{"dataset": "aerial photos of the United States (SatlasPretrain)", "image_size": 48, "method": "mae", "loss": "mse", "encoder_inner_norm": false, "encoder_shared_expert": false, "encoder_layers": 6, "encoder_positions": "learned", "norm_pix_loss": true, "max_precond_dim": 512, "adamw_weight_decay_other_params": 0.05}
Rows from block 5 of the encoder of a small masked image model, named by matrix and row number. Rows with one number within an expert belong to one neuron, the router's apart. Each number is 50 + 12 x the weight over its row's rms, rounded and kept within 0 to 99. All counts start at 0.
Before each expert's rows are labels from the 100 images, of 14848, where the router gives the expert most weight on average: "patch colour" is the nearest of a few named colours to the mean colour under the peak; "strongest on" is what is common among them. Only what is clearly more common there than usual is listed. The data: aerial photos of the United States (SatlasPretrain).
# router: router (encoder.blocks.5.mlp.router.weight, 64x128, trained with AdamW), inputs 0-63
# gate: expert gate (encoder.blocks.5.mlp.gate, 64x128x128), inputs 0-63
# up: expert up (encoder.blocks.5.mlp.up, 64x128x128), inputs 0-63
# down: expert down (encoder.blocks.5.mlp.down, 64x128x128, transposed), outputs 0-63

# expert 13
patch colour: brown
strongest on: crop field
router.13:43 42 30 55 72 23 54 41 51 64 57 55 48 39 33 53 44 62 47 55 59 60 63 30 61 41 75 50 45 45 47 59 38 52 47 56 57 43 32 60 35 65 46 44 51 63 26 62 46 56 63 43 57 58 56 66 51 41 60 64 48 63 68 58
gate.0:37 22 59 48 48 40 54 42 65 38 63 58 60 41 84 44 48 63 32 38 43 63 28 70 53 43 42 59 50 49 51 47 51 64 63 51 28 44 52 62 63 51 38 54 47 26 50 30 19 46 28 44 48 64 51 56 35 62 46 42 54 55 62 54
up.0:59 79 41 49 52 72 45 56 36 58 41 53 36 54 26 31 40 36 58 71 59 48 65 36 52 54 65 38 51 45 52 45 57 41 42 45 70 65 53 36 38 37 53 39 48 71 51 63 78 58 73 55 61 47 48 56 66 42 44 47 45 38 32 46
down.0:62 77 57 59 53 69 42 24 66 66 39 59 60 54 45 42 57 66 30 41 58 89 57 24 43 56 63 59 36 57 40 36 37 42 58 62 47 55 60 42 39 53 48 49 51 44 66 59 55 53 55 61 59 52 49 41 62 56 57 38 57 62 50 54
gate.1:46 83 72 32 47 59 54 37 37 50 64 50 52 63 41 50 24 45 45 54 68 49 21 68 56 41 62 55 45 66 36 60 69 40 32 26 46 44 53 50 46 67 44 41 52 49 59 38 41 46 55 57 44 48 56 41 50 43 78 40 42 60 57 62
up.1:57 24 32 55 60 37 49 61 57 50 38 40 44 33 56 57 64 50 63 53 31 33 62 44 43 47 29 50 49 37 60 41 55 56 55 47 53 48 69 43 66 24 49 46 43 53 50 59 60 47 39 35 64 42 26 56 42 59 22 52 59 35 42 27
down.1:33 38 48 36 62 44 49 60 73 57 41 55 40 53 45 52 50 44 50 56 36 34 39 45 49 73 47 55 56 47 43 33 56 37 49 49 59 29 55 60 54 45 66 43 49 68 38 56 44 41 28 42 47 28 64 57 33 55 55 56 53 48 02 41
gate.2:47 48 57 35 69 63 40 48 56 76 68 58 46 83 42 61 57 43 61 46 55 50 64 48 44 51 28 53 37 43 68 36 45 43 66 53 53 67 31 56 69 34 42 34 39 53 59 60 34 45 45 23 53 49 56 38 41 33 59 53 37 48 54 51
up.2:64 42 60 55 63 52 49 55 53 69 62 52 56 47 44 69 53 43 61 48 52 63 64 55 41 39 48 61 33 54 84 30 57 55 69 52 55 46 42 59 78 48 32 54 39 43 54 46 34 51 61 27 36 53 57 71 30 34 66 62 53 52 40 31
down.2:64 44 65 40 71 45 61 52 35 59 51 30 57 56 48 67 62 56 57 82 50 70 54 50 37 63 42 45 43 59 44 43 38 29 58 41 54 56 36 62 35 69 44 36 78 36 44 45 80 48 62 42 47 61 39 24 69 59 51 41 43 49 73 39
gate.3:60 51 49 24 37 66 34 59 55 31 60 68 63 76 52 48 65 55 52 36 50 53 71 60 71 35 70 57 47 48 47 55 41 63 43 33 65 67 39 55 45 57 58 63 33 49 55 60 41 33 30 61 65 43 42 46 45 64 57 60 53 38 33 45
up.3:21 47 42 52 65 48 55 50 58 48 53 50 61 29 42 57 48 29 32 49 24 60 63 38 61 51 55 63 45 55 46 34 48 38 61 93 53 32 63 38 47 63 66 60 46 55 73 47 43 49 44 53 54 59 70 67 27 60 60 37 61 47 56 47
down.3:61 55 61 38 59 58 65 54 38 43 78 56 41 36 45 62 68 36 64 66 60 56 28 57 65 49 44 54 73 73 40 33 56 25 55 54 43 45 55 55 34 47 56 45 56 25 34 38 53 68 59 38 57 55 57 55 59 46 45 46 32 38 63 43
gate.4:65 59 46 42 24 54 14 29 64 62 43 68 54 50 53 72 58 64 71 62 65 33 47 27 36 66 63 49 50 51 70 47 54 33 43 41 70 40 53 51 80 67 67 30 37 45 64 72 56 56 41 60 47 51 52 54 54 42 57 48 47 45 45 46
up.4:59 53 41 35 39 63 42 49 49 61 47 68 55 36 46 62 69 48 58 54 63 24 62 43 52 54 52 35 50 42 67 63 53 30 58 41 58 54 47 85 50 55 62 30 22 57 70 62 70 56 18 67 34 58 60 51 39 35 53 49 68 36 38 34
down.4:37 26 64 38 49 64 59 58 40 38 39 09 64 59 48 53 64 47 40 74 42 46 69 38 54 39 38 40 38 63 41 50 51 42 57 56 67 41 60 48 40 49 43 65 58 56 31 34 45 72 34 47 40 60 51 46 39 49 61 52 40 64 52 48
gate.5:70 38 38 49 47 52 40 53 44 54 30 50 36 36 52 51 79 53 59 70 51 53 35 45 44 55 51 63 59 64 42 34 40 46 55 61 44 40 46 44 60 54 76 45 51 66 63 59 37 56 29 62 71 38 55 60 39 33 42 53 44 40 46 30
up.5:63 58 32 45 37 66 63 42 64 67 44 36 46 55 46 86 64 39 63 51 58 36 27 62 49 65 53 63 42 46 55 48 38 45 63 52 31 59 57 37 80 49 48 59 43 53 32 74 53 47 43 58 44 52 45 40 48 39 48 58 47 45 44 24
down.5:36 59 79 53 69 35 41 44 49 52 47 56 27 59 34 40 35 23 68 38 53 23 57 53 74 29 40 66 40 54 40 31 60 57 63 40 62 39 54 74 77 50 32 45 43 64 48 46 52 52 54 48 58 25 35 51 47 47 46 39 50 62 42 57

# expert 21
patch colour: brown
strongest on: crop field
router.21:48 45 28 44 65 31 63 51 57 55 41 53 39 40 31 57 50 60 47 60 47 64 68 45 62 34 73 50 38 41 51 56 45 49 48 61 55 37 40 54 35 61 42 44 52 55 36 58 54 54 52 60 65 54 55 56 53 48 62 53 53 69 55 50
gate.0:32 68 41 69 51 41 30 42 42 46 66 50 51 43 39 39 48 45 55 60 52 49 48 42 93 58 41 49 34 50 37 57 57 36 61 33 46 74 31 57 55 37 56 41 54 60 75 37 63 47 42 52 24 55 53 50 33 51 60 48 41 49 35 61
up.0:42 61 57 74 64 53 39 18 44 52 59 39 54 60 47 25 49 37 51 49 63 44 34 56 74 42 34 48 34 29 46 48 58 41 79 50 50 69 30 53 48 36 60 48 44 62 67 42 57 63 46 53 43 56 47 58 47 59 52 61 65 43 42 69
down.0:51 41 54 56 72 32 40 57 48 49 40 65 48 39 40 38 59 40 45 46 58 52 54 68 62 45 16 56 61 46 32 60 58 28 27 50 35 58 71 51 50 28 45 38 49 43 43 32 68 44 50 47 32 56 50 60 47 44 52 34 46 70 44 68
gate.1:41 33 54 24 61 46 42 54 60 69 72 38 45 51 58 56 69 41 35 47 35 56 29 70 12 61 60 49 35 49 44 62 52 39 28 44 67 66 56 63 46 56 59 29 50 53 53 82 66 47 46 36 42 45 55 52 33 45 62 47 45 50 46 48
up.1:50 34 64 64 47 57 60 64 45 52 49 50 44 46 51 59 27 67 49 42 50 34 43 67 45 42 25 37 40 38 76 54 50 65 58 45 50 53 56 67 67 51 45 52 63 54 35 27 58 53 55 45 36 34 67 48 67 53 47 18 57 53 46 60
down.1:45 67 47 44 83 74 62 36 43 63 42 38 54 41 49 45 46 53 28 56 29 46 67 44 52 72 34 58 48 38 35 58 51 79 64 57 31 54 59 39 67 58 47 37 45 57 44 60 60 57 70 69 41 49 44 42 43 50 49 51 50 49 72 56
gate.2:49 42 51 68 50 59 62 56 52 29 51 57 66 41 67 58 62 50 55 42 64 48 48 35 51 43 59 54 33 62 64 36 49 56 32 50 43 53 39 44 44 43 52 40 23 33 28 43 56 32 46 52 49 66 61 45 65 52 38 70 62 40 43 31
up.2:51 40 47 55 39 32 54 46 57 69 61 67 57 34 44 31 49 49 60 38 54 63 41 57 35 49 37 40 71 39 48 65 52 45 41 46 46 47 58 45 43 40 41 32 59 31 51 49 37 35 55 46 52 51 43 61 42 47 53 39 51 35 29 47
down.2:26 43 44 69 38 33 56 64 40 46 62 29 64 45 44 52 36 82 44 51 51 40 55 47 42 64 42 43 21 49 60 43 59 46 54 51 49 41 43 51 61 43 33 59 45 46 37 45 20 32 47 51 46 51 48 46 54 53 53 37 45 63 66 48
gate.3:35 57 88 46 35 59 33 34 54 65 50 85 44 62 43 46 31 49 35 49 52 49 54 57 42 67 55 64 51 37 43 51 41 49 32 32 53 62 44 58 77 61 28 41 73 45 66 41 51 39 46 39 24 64 51 59 48 46 64 52 51 51 50 67
up.3:55 41 44 54 55 62 37 63 48 59 79 40 59 43 42 48 50 51 53 40 30 37 53 57 49 46 45 55 40 64 48 41 47 52 55 52 46 51 63 45 35 56 58 61 45 55 51 39 40 60 39 37 60 38 68 43 70 56 48 45 55 46 43 50
down.3:54 55 19 61 51 40 50 51 46 47 20 60 59 43 48 60 51 44 53 60 47 55 41 56 58 38 64 68 23 50 42 61 58 45 38 54 33 52 64 31 38 32 50 52 51 65 53 29 37 33 36 41 64 59 57 40 56 52 37 43 33 40 34 47
gate.4:55 35 56 49 53 49 44 68 32 52 77 39 57 49 53 44 43 57 58 35 56 31 43 44 38 45 51 58 44 65 61 52 39 34 47 54 39 44 44 52 56 45 49 53 33 31 33 45 51 30 40 36 48 58 48 45 79 52 59 60 62 35 51 34
up.4:51 65 67 46 78 53 38 61 28 46 59 38 48 30 49 64 58 63 42 48 49 52 50 51 66 35 26 31 39 70 57 45 36 50 46 60 49 56 51 42 51 32 63 57 45 48 57 42 61 65 43 50 68 62 47 53 42 63 50 31 62 45 46 51
down.4:54 47 56 37 61 56 57 51 45 50 67 63 31 28 71 25 51 46 36 33 62 50 27 39 66 48 64 44 65 65 44 49 23 37 47 55 61 55 57 47 54 81 70 60 55 35 50 41 60 47 51 48 43 59 36 61 53 53 43 43 55 64 50 59
gate.5:66 50 27 39 38 59 46 62 52 60 40 59 51 77 68 62 49 34 54 61 56 57 64 67 45 56 42 42 51 55 41 55 61 59 60 46 58 66 39 62 40 41 59 64 73 72 69 80 14 42 50 49 71 35 52 42 45 44 47 44 46 52 38 47
up.5:29 46 44 33 47 40 49 43 65 72 42 62 49 46 63 44 57 63 57 49 45 36 30 51 47 55 68 42 35 58 41 55 42 63 40 37 29 41 64 57 49 53 49 21 44 51 68 67 69 38 48 51 55 40 29 63 46 67 38 49 50 47 47 34
down.5:40 71 54 46 20 43 53 62 68 74 56 46 32 41 45 69 41 66 61 42 61 32 56 36 36 21 48 47 49 72 29 68 44 28 34 51 59 53 52 48 27 48 66 56 59 65 43 27 36 58 57 51 60 12 49 61 61 52 59 43 42 47 37 47

# expert 19
patch colour: grey
strongest on: building
router.19:57 33 45 43 28 50 45 52 68 40 43 56 50 32 48 36 53 61 39 51 51 50 45 54 39 46 46 42 61 60 36 47 48 56 34 49 43 63 50 59 55 37 49 45 55 45 49 41 32 51 59 49 38 35 45 51 59 53 37 57 33 29 46 45
gate.0:49 51 43 74 44 47 38 59 66 60 67 22 47 58 58 54 40 58 57 38 53 39 44 58 44 51 38 51 42 37 48 63 57 47 44 50 49 57 41 48 44 46 43 69 38 33 44 52 69 56 39 65 28 64 50 44 53 17 32 43 52 59 56 65
up.0:52 55 47 36 73 48 36 42 52 37 65 63 55 38 49 42 66 28 25 49 38 53 42 50 43 72 51 38 39 43 62 36 52 55 48 62 77 43 53 31 65 65 52 50 59 46 57 86 43 40 58 52 77 39 53 32 57 47 45 29 63 44 49 42
down.0:56 48 38 37 42 68 42 76 42 60 27 62 32 47 67 33 66 78 55 46 43 41 47 60 61 59 46 44 53 39 74 56 54 52 44 48 32 50 56 37 49 62 42 41 55 51 61 41 59 52 73 41 49 64 59 67 50 58 37 54 33 54 57 62
gate.1:61 48 61 27 26 56 32 49 51 49 37 49 61 55 48 37 53 46 70 26 37 37 58 55 24 60 68 46 48 40 52 54 55 62 59 63 57 57 44 48 56 51 52 66 48 60 58 60 44 57 34 49 26 34 40 52 58 53 39 77 40 64 58 51
up.1:34 48 62 58 52 71 37 36 56 43 49 39 36 61 63 38 42 21 51 69 59 74 65 57 70 46 36 61 49 56 28 35 44 59 47 34 37 51 65 29 38 52 35 30 49 39 40 70 56 50 59 61 63 37 60 37 49 48 65 41 62 40 43 44
down.1:30 47 46 64 50 42 63 69 45 42 38 40 49 39 51 55 57 51 55 39 35 62 56 75 46 25 27 61 81 60 33 37 29 41 52 79 37 40 54 63 55 49 66 62 45 39 35 54 39 55 54 36 53 42 55 49 57 49 50 44 59 57 52 50
gate.2:51 42 44 45 52 64 66 40 42 57 44 66 52 48 36 44 61 55 48 72 47 63 41 68 52 28 72 27 49 33 68 53 48 43 59 35 66 43 76 61 62 51 61 43 57 50 40 47 61 48 62 61 56 51 46 58 38 38 44 54 55 40 47 41
up.2:48 47 50 44 67 69 54 28 35 71 50 61 44 46 35 55 63 62 37 62 50 65 44 71 58 18 66 17 62 43 61 51 42 53 59 50 57 44 74 63 69 40 48 30 65 51 47 43 69 67 53 58 37 55 50 62 47 49 44 51 46 42 52 41
down.2:44 52 45 60 63 61 43 37 40 39 71 45 58 47 53 22 35 67 40 43 42 47 83 70 24 63 58 37 59 61 58 53 45 39 39 53 57 49 39 48 51 45 58 36 57 63 34 50 65 54 58 47 51 48 61 55 44 55 51 34 50 46 42 61
gate.3:44 54 29 62 54 46 63 54 47 48 59 29 50 44 56 58 59 57 72 47 52 29 68 45 45 77 33 40 43 67 25 56 41 27 71 46 50 54 39 43 46 68 56 57 61 58 64 34 26 48 35 55 61 52 63 55 44 74 39 45 48 47 57 48
up.3:56 51 63 47 52 55 45 43 36 46 41 62 43 46 55 44 32 29 22 55 44 63 32 60 70 30 72 61 50 23 68 44 57 51 43 61 49 47 52 53 66 29 49 55 48 37 28 57 81 44 78 54 28 55 45 35 50 24 59 48 52 50 41 56
down.3:34 62 79 59 58 51 65 47 43 36 47 40 72 41 64 51 56 54 36 47 42 54 47 31 52 39 38 66 47 54 77 35 62 64 74 43 56 53 54 72 74 45 53 58 39 59 56 69 36 52 53 64 48 44 65 55 67 49 64 47 70 54 54 52
gate.4:64 36 47 48 66 66 40 42 56 46 48 50 46 50 51 59 28 55 54 56 43 63 81 40 67 62 46 36 55 81 40 42 36 57 39 50 48 61 43 44 52 42 46 47 52 53 59 23 56 71 59 44 56 44 29 33 43 48 57 43 65 42 53 71
up.4:55 50 41 56 56 42 31 34 28 51 71 32 51 48 54 49 42 25 56 55 51 42 51 44 76 46 53 42 47 51 43 51 55 47 15 58 33 39 42 46 45 46 66 48 53 50 56 43 51 58 47 63 53 54 47 60 44 56 57 46 72 74 80 45
down.4:60 61 46 70 37 64 47 41 60 36 32 43 60 70 52 57 29 41 41 67 43 33 48 46 36 44 53 48 48 48 61 56 56 55 39 36 48 80 35 46 45 53 27 52 50 64 47 46 25 30 57 71 56 32 56 44 69 57 56 48 48 29 42 61
gate.5:68 39 68 49 53 64 44 56 32 39 68 40 42 67 43 46 44 55 47 43 44 38 46 48 64 57 60 38 49 51 59 63 67 56 36 44 46 56 45 54 58 41 54 44 40 57 35 69 35 42 55 48 60 62 52 49 41 42 58 25 65 32 60 61
up.5:33 72 53 62 58 37 44 48 34 59 37 59 56 26 45 51 48 52 55 63 40 38 51 57 59 48 58 55 48 26 36 48 30 34 37 38 47 54 81 32 45 52 44 53 73 45 46 43 59 37 63 48 54 48 59 51 49 56 29 54 50 74 52 50
down.5:29 64 72 59 75 47 63 37 48 41 43 32 46 59 80 63 44 47 34 55 21 21 51 55 50 22 45 38 65 51 45 28 55 50 43 53 37 51 30 55 64 36 48 48 59 36 37 50 54 30 68 53 53 50 55 64 59 42 48 44 59 44 61 44

# expert 49
patch colour: brown
strongest on: crop field
router.49:49 39 29 55 78 42 55 50 53 60 56 62 40 39 35 46 65 66 45 50 48 60 73 36 47 46 75 59 37 34 65 52 43 43 55 60 60 37 46 46 25 70 43 51 53 65 40 62 61 61 49 52 61 44 63 49 51 57 52 63 44 69 52 56
gate.0:43 72 34 50 42 63 34 53 46 44 59 54 47 41 51 40 30 61 78 33 37 35 59 49 56 58 47 49 49 16 66 47 44 58 53 40 60 75 52 50 57 41 58 45 56 34 52 42 43 69 62 49 30 49 68 54 30 52 47 82 48 42 58 72
up.0:43 54 35 55 54 57 44 54 49 54 52 52 44 46 50 34 37 59 68 39 36 38 54 55 52 56 50 55 54 09 72 54 41 65 57 45 54 65 59 54 51 31 60 42 53 39 51 59 34 75 58 46 30 50 72 52 32 50 51 80 50 50 54 68
down.0:47 44 52 39 30 32 66 53 62 48 31 57 58 44 36 50 64 57 69 41 50 34 61 43 38 56 36 45 45 52 50 72 80 59 60 48 44 45 79 48 59 48 60 36 53 37 44 41 42 39 27 36 42 53 33 23 36 54 39 52 45 23 57 41
gate.1:81 54 55 48 46 54 32 47 44 30 36 38 43 54 49 62 65 46 69 44 65 58 31 49 28 71 31 59 53 63 75 30 40 46 56 54 48 68 57 55 56 54 51 40 42 49 42 57 37 44 34 55 58 49 50 54 53 64 45 46 74 55 70 38
up.1:46 44 40 36 62 55 55 49 48 58 66 33 48 49 53 60 45 77 39 58 30 64 45 46 58 28 69 48 54 50 48 52 43 67 34 51 44 57 44 47 68 31 38 61 57 46 47 46 31 59 49 45 29 51 67 27 32 41 36 61 40 59 49 43
down.1:51 42 78 45 64 53 51 56 61 53 54 53 44 51 45 59 42 64 70 57 63 41 41 68 41 58 83 68 63 57 51 70 54 29 42 31 31 56 52 44 64 47 52 50 39 71 33 60 40 36 50 37 70 67 50 35 52 35 40 56 55 61 35 49
gate.2:28 59 50 47 28 54 39 55 50 63 71 29 54 49 55 36 49 21 68 42 50 44 40 40 47 48 42 51 35 48 31 58 43 44 61 44 60 52 38 44 38 55 34 53 50 57 32 41 55 67 67 48 42 48 40 49 51 68 51 60 61 32 38 50
up.2:27 23 50 52 65 39 70 58 61 58 36 45 43 62 62 30 47 76 55 60 38 61 60 65 54 54 58 67 48 48 49 51 51 53 54 57 57 50 57 56 58 46 39 33 39 44 49 33 29 28 51 44 67 56 60 59 36 41 70 49 50 51 64 49
down.2:53 44 32 33 20 53 42 49 57 41 43 60 57 33 50 29 47 46 61 73 57 54 26 44 53 59 31 46 53 47 68 69 50 56 83 70 52 60 75 43 68 51 46 47 46 60 66 31 61 30 54 44 50 48 57 65 48 47 50 52 45 46 46 48
gate.3:52 48 52 63 46 55 63 71 40 57 60 41 46 56 27 57 36 46 46 55 42 53 45 58 51 54 37 55 46 30 73 66 41 58 51 57 57 44 43 69 53 44 53 59 32 61 21 46 27 21 58 61 47 54 49 53 51 59 35 63 53 57 49 68
up.3:53 54 64 45 60 56 43 31 48 32 42 58 56 42 77 39 59 54 52 35 54 60 52 46 59 43 55 42 45 66 36 24 52 26 43 56 45 41 50 34 30 56 53 36 56 47 66 45 67 74 38 52 66 47 62 58 43 38 78 25 42 48 60 37
down.3:66 49 33 64 64 45 41 24 47 46 44 54 51 64 56 63 51 52 54 52 36 35 64 68 54 48 35 49 34 51 77 42 39 34 18 55 55 53 56 67 14 54 65 58 55 30 48 53 48 56 60 49 38 42 53 46 77 59 62 57 59 59 41 39
gate.4:61 35 56 42 43 52 76 68 48 41 21 41 62 32 62 48 36 44 39 58 39 48 46 28 53 64 32 57 56 52 58 42 28 54 59 46 55 59 54 35 37 57 76 66 46 43 57 44 61 51 42 45 34 45 49 40 60 61 39 40 64 43 43 41
up.4:39 26 42 63 60 54 53 58 47 36 32 60 55 58 56 48 43 46 63 50 67 53 71 38 52 38 52 47 72 72 57 59 62 55 54 42 49 28 56 27 45 42 53 37 69 79 67 46 62 38 64 54 52 56 33 48 54 58 45 37 25 49 53 31
down.4:66 62 62 39 32 34 57 44 58 61 56 68 65 62 58 62 44 36 41 31 47 51 71 23 32 64 66 60 54 42 49 51 48 43 50 39 68 38 54 55 67 47 65 50 49 56 46 72 40 60 50 53 38 22 48 61 43 50 63 55 55 58 56 54
gate.5:49 63 26 38 31 40 55 44 45 15 54 53 35 58 41 47 73 41 78 51 46 34 38 44 34 40 78 43 56 51 35 33 51 37 72 32 37 60 68 57 45 57 60 49 50 56 50 22 52 69 60 49 46 46 55 51 53 63 77 59 46 54 73 46
up.5:51 61 28 31 33 55 55 44 46 17 59 53 42 58 41 50 64 37 67 50 49 26 35 53 43 39 77 45 60 46 29 42 43 46 65 42 40 61 65 47 40 49 53 53 47 49 59 20 54 70 48 56 34 48 40 51 67 64 68 60 44 51 70 42
down.5:45 57 40 64 56 59 54 26 76 63 50 43 30 57 52 49 67 42 77 49 46 55 57 37 21 41 69 53 47 47 44 55 48 67 42 58 49 34 61 44 54 49 71 44 42 56 74 20 39 66 39 50 49 23 53 50 43 38 62 46 36 33 53 33

# expert 15
patch colour: grey
strongest on: railway
router.15:50 41 68 62 39 68 43 50 60 32 49 26 63 67 57 41 54 42 56 66 59 50 53 48 59 52 33 47 60 71 47 48 56 57 39 32 40 56 39 58 60 45 49 44 33 50 48 53 52 43 58 59 52 51 47 45 49 59 64 48 67 23 35 40
gate.0:73 68 49 56 57 54 39 54 39 26 58 42 52 53 51 58 61 38 66 47 58 47 58 52 56 43 47 53 48 40 45 19 46 45 45 52 78 40 52 34 49 55 46 75 57 59 39 45 52 46 48 67 61 34 45 52 21 31 56 57 52 34 41 57
up.0:61 67 60 66 51 51 43 52 42 28 34 38 50 66 65 53 56 41 68 51 50 46 79 45 42 49 30 59 52 57 51 20 54 50 44 43 74 51 46 31 42 56 40 71 48 54 49 48 67 56 41 80 77 38 56 58 33 26 50 55 59 39 48 57
down.0:58 37 42 50 52 35 54 78 41 59 65 41 52 37 49 33 47 31 33 45 55 50 41 31 65 47 38 55 58 35 73 56 59 65 43 62 30 66 54 70 53 40 30 29 33 56 52 61 52 32 59 46 37 55 52 56 42 51 62 56 58 43 51 41
gate.1:67 74 51 50 47 71 38 59 46 42 61 74 46 49 65 68 48 53 47 54 77 49 61 46 35 48 58 38 56 58 50 49 62 58 56 31 59 30 32 41 38 44 47 45 49 61 52 55 73 34 55 46 45 37 55 30 70 33 63 38 42 68 63 46
up.1:71 70 40 53 46 77 37 56 44 58 57 68 43 52 66 70 46 46 54 61 68 43 60 48 44 41 66 40 67 49 52 53 62 60 69 30 57 28 37 50 47 46 47 39 45 60 54 61 63 44 57 36 31 24 55 25 60 39 58 36 45 54 63 49
down.1:34 67 64 57 45 53 39 24 64 73 52 36 58 50 53 48 64 54 55 40 72 25 58 49 43 49 36 53 49 41 65 53 62 45 49 52 45 45 31 52 75 64 51 21 46 43 51 48 51 56 55 38 17 34 49 38 41 39 52 30 60 39 60 49
gate.2:64 42 63 55 41 48 30 54 45 68 46 61 37 45 66 44 17 46 48 45 67 58 44 50 40 43 18 39 37 58 50 47 42 64 50 36 62 49 35 52 76 49 19 56 35 60 39 54 51 64 64 52 44 40 64 60 24 44 65 59 55 47 59 54
up.2:63 39 60 51 46 46 35 52 48 68 51 56 38 36 72 53 11 39 51 42 70 52 49 57 47 45 22 35 28 56 60 55 36 55 61 32 67 55 39 41 73 40 20 46 35 59 47 53 52 60 70 49 42 43 58 65 26 41 61 51 56 52 57 49
down.2:44 34 18 58 49 57 33 43 53 50 37 64 53 56 62 70 23 60 62 45 57 52 41 69 66 46 28 64 55 50 66 65 45 56 55 54 28 48 28 56 40 47 60 49 55 42 64 42 67 83 54 40 56 43 41 37 34 60 64 40 57 43 59 34
gate.3:49 31 43 43 47 50 59 42 39 41 42 52 54 64 57 45 56 56 45 53 58 59 35 50 77 57 79 63 69 43 44 54 52 57 51 41 54 59 70 46 64 42 67 50 53 51 70 36 48 59 70 21 37 36 56 81 52 66 58 53 55 51 64 47
up.3:45 50 48 60 51 57 60 37 60 62 47 20 67 49 52 56 50 49 56 64 35 60 29 65 60 39 42 16 54 50 48 41 57 71 50 73 42 52 53 73 44 34 35 61 49 50 54 42 49 72 40 73 50 50 44 46 51 36 44 63 63 39 45 71
down.3:49 55 68 35 54 53 34 60 66 35 66 39 39 57 68 40 57 48 69 58 58 29 48 59 26 67 35 58 60 49 43 41 64 67 48 65 67 37 39 49 41 55 58 50 56 44 49 69 25 58 33 29 45 43 49 49 51 45 46 53 54 58 34 57
gate.4:51 37 48 39 28 38 40 44 43 36 83 35 68 81 41 55 47 57 56 57 69 45 42 55 26 62 64 55 46 36 46 43 61 57 48 46 53 40 58 64 45 45 54 65 56 50 38 26 25 40 71 52 28 52 29 43 67 52 46 39 34 68 54 70
up.4:42 67 49 58 65 47 68 49 57 48 28 66 35 16 59 43 59 40 42 43 34 53 58 43 70 38 41 56 52 62 50 60 41 47 56 50 49 55 44 34 43 48 42 29 46 42 66 73 79 57 39 44 61 57 67 57 39 48 48 56 61 31 40 39
down.4:42 41 39 49 42 43 64 42 46 51 96 50 39 35 38 44 53 32 56 45 52 30 37 58 49 45 43 47 76 58 25 56 40 62 52 43 55 53 40 43 45 49 50 43 72 64 60 48 17 59 76 47 51 49 48 56 49 44 47 51 56 27 44 53
gate.5:50 75 51 68 49 54 73 41 51 62 31 34 32 57 33 28 65 45 69 45 56 52 59 47 61 58 53 61 60 52 52 65 52 47 63 60 46 43 53 44 43 55 46 62 86 41 50 30 33 49 39 41 42 47 46 46 49 35 74 41 37 57 73 53
up.5:36 45 56 54 57 53 41 57 37 49 57 61 54 38 59 57 31 46 47 48 55 54 76 61 46 38 38 37 51 37 35 37 56 50 33 49 53 60 46 61 61 71 50 20 33 60 46 59 62 50 61 54 49 49 77 39 25 68 32 45 61 40 32 24
down.5:30 45 34 66 65 38 57 42 40 35 39 66 42 47 48 58 63 48 42 55 59 58 53 42 44 38 59 38 32 43 61 47 36 59 28 63 43 51 91 79 52 46 40 57 37 48 45 50 59 82 63 44 33 53 58 47 48 56 64 63 47 51 47 43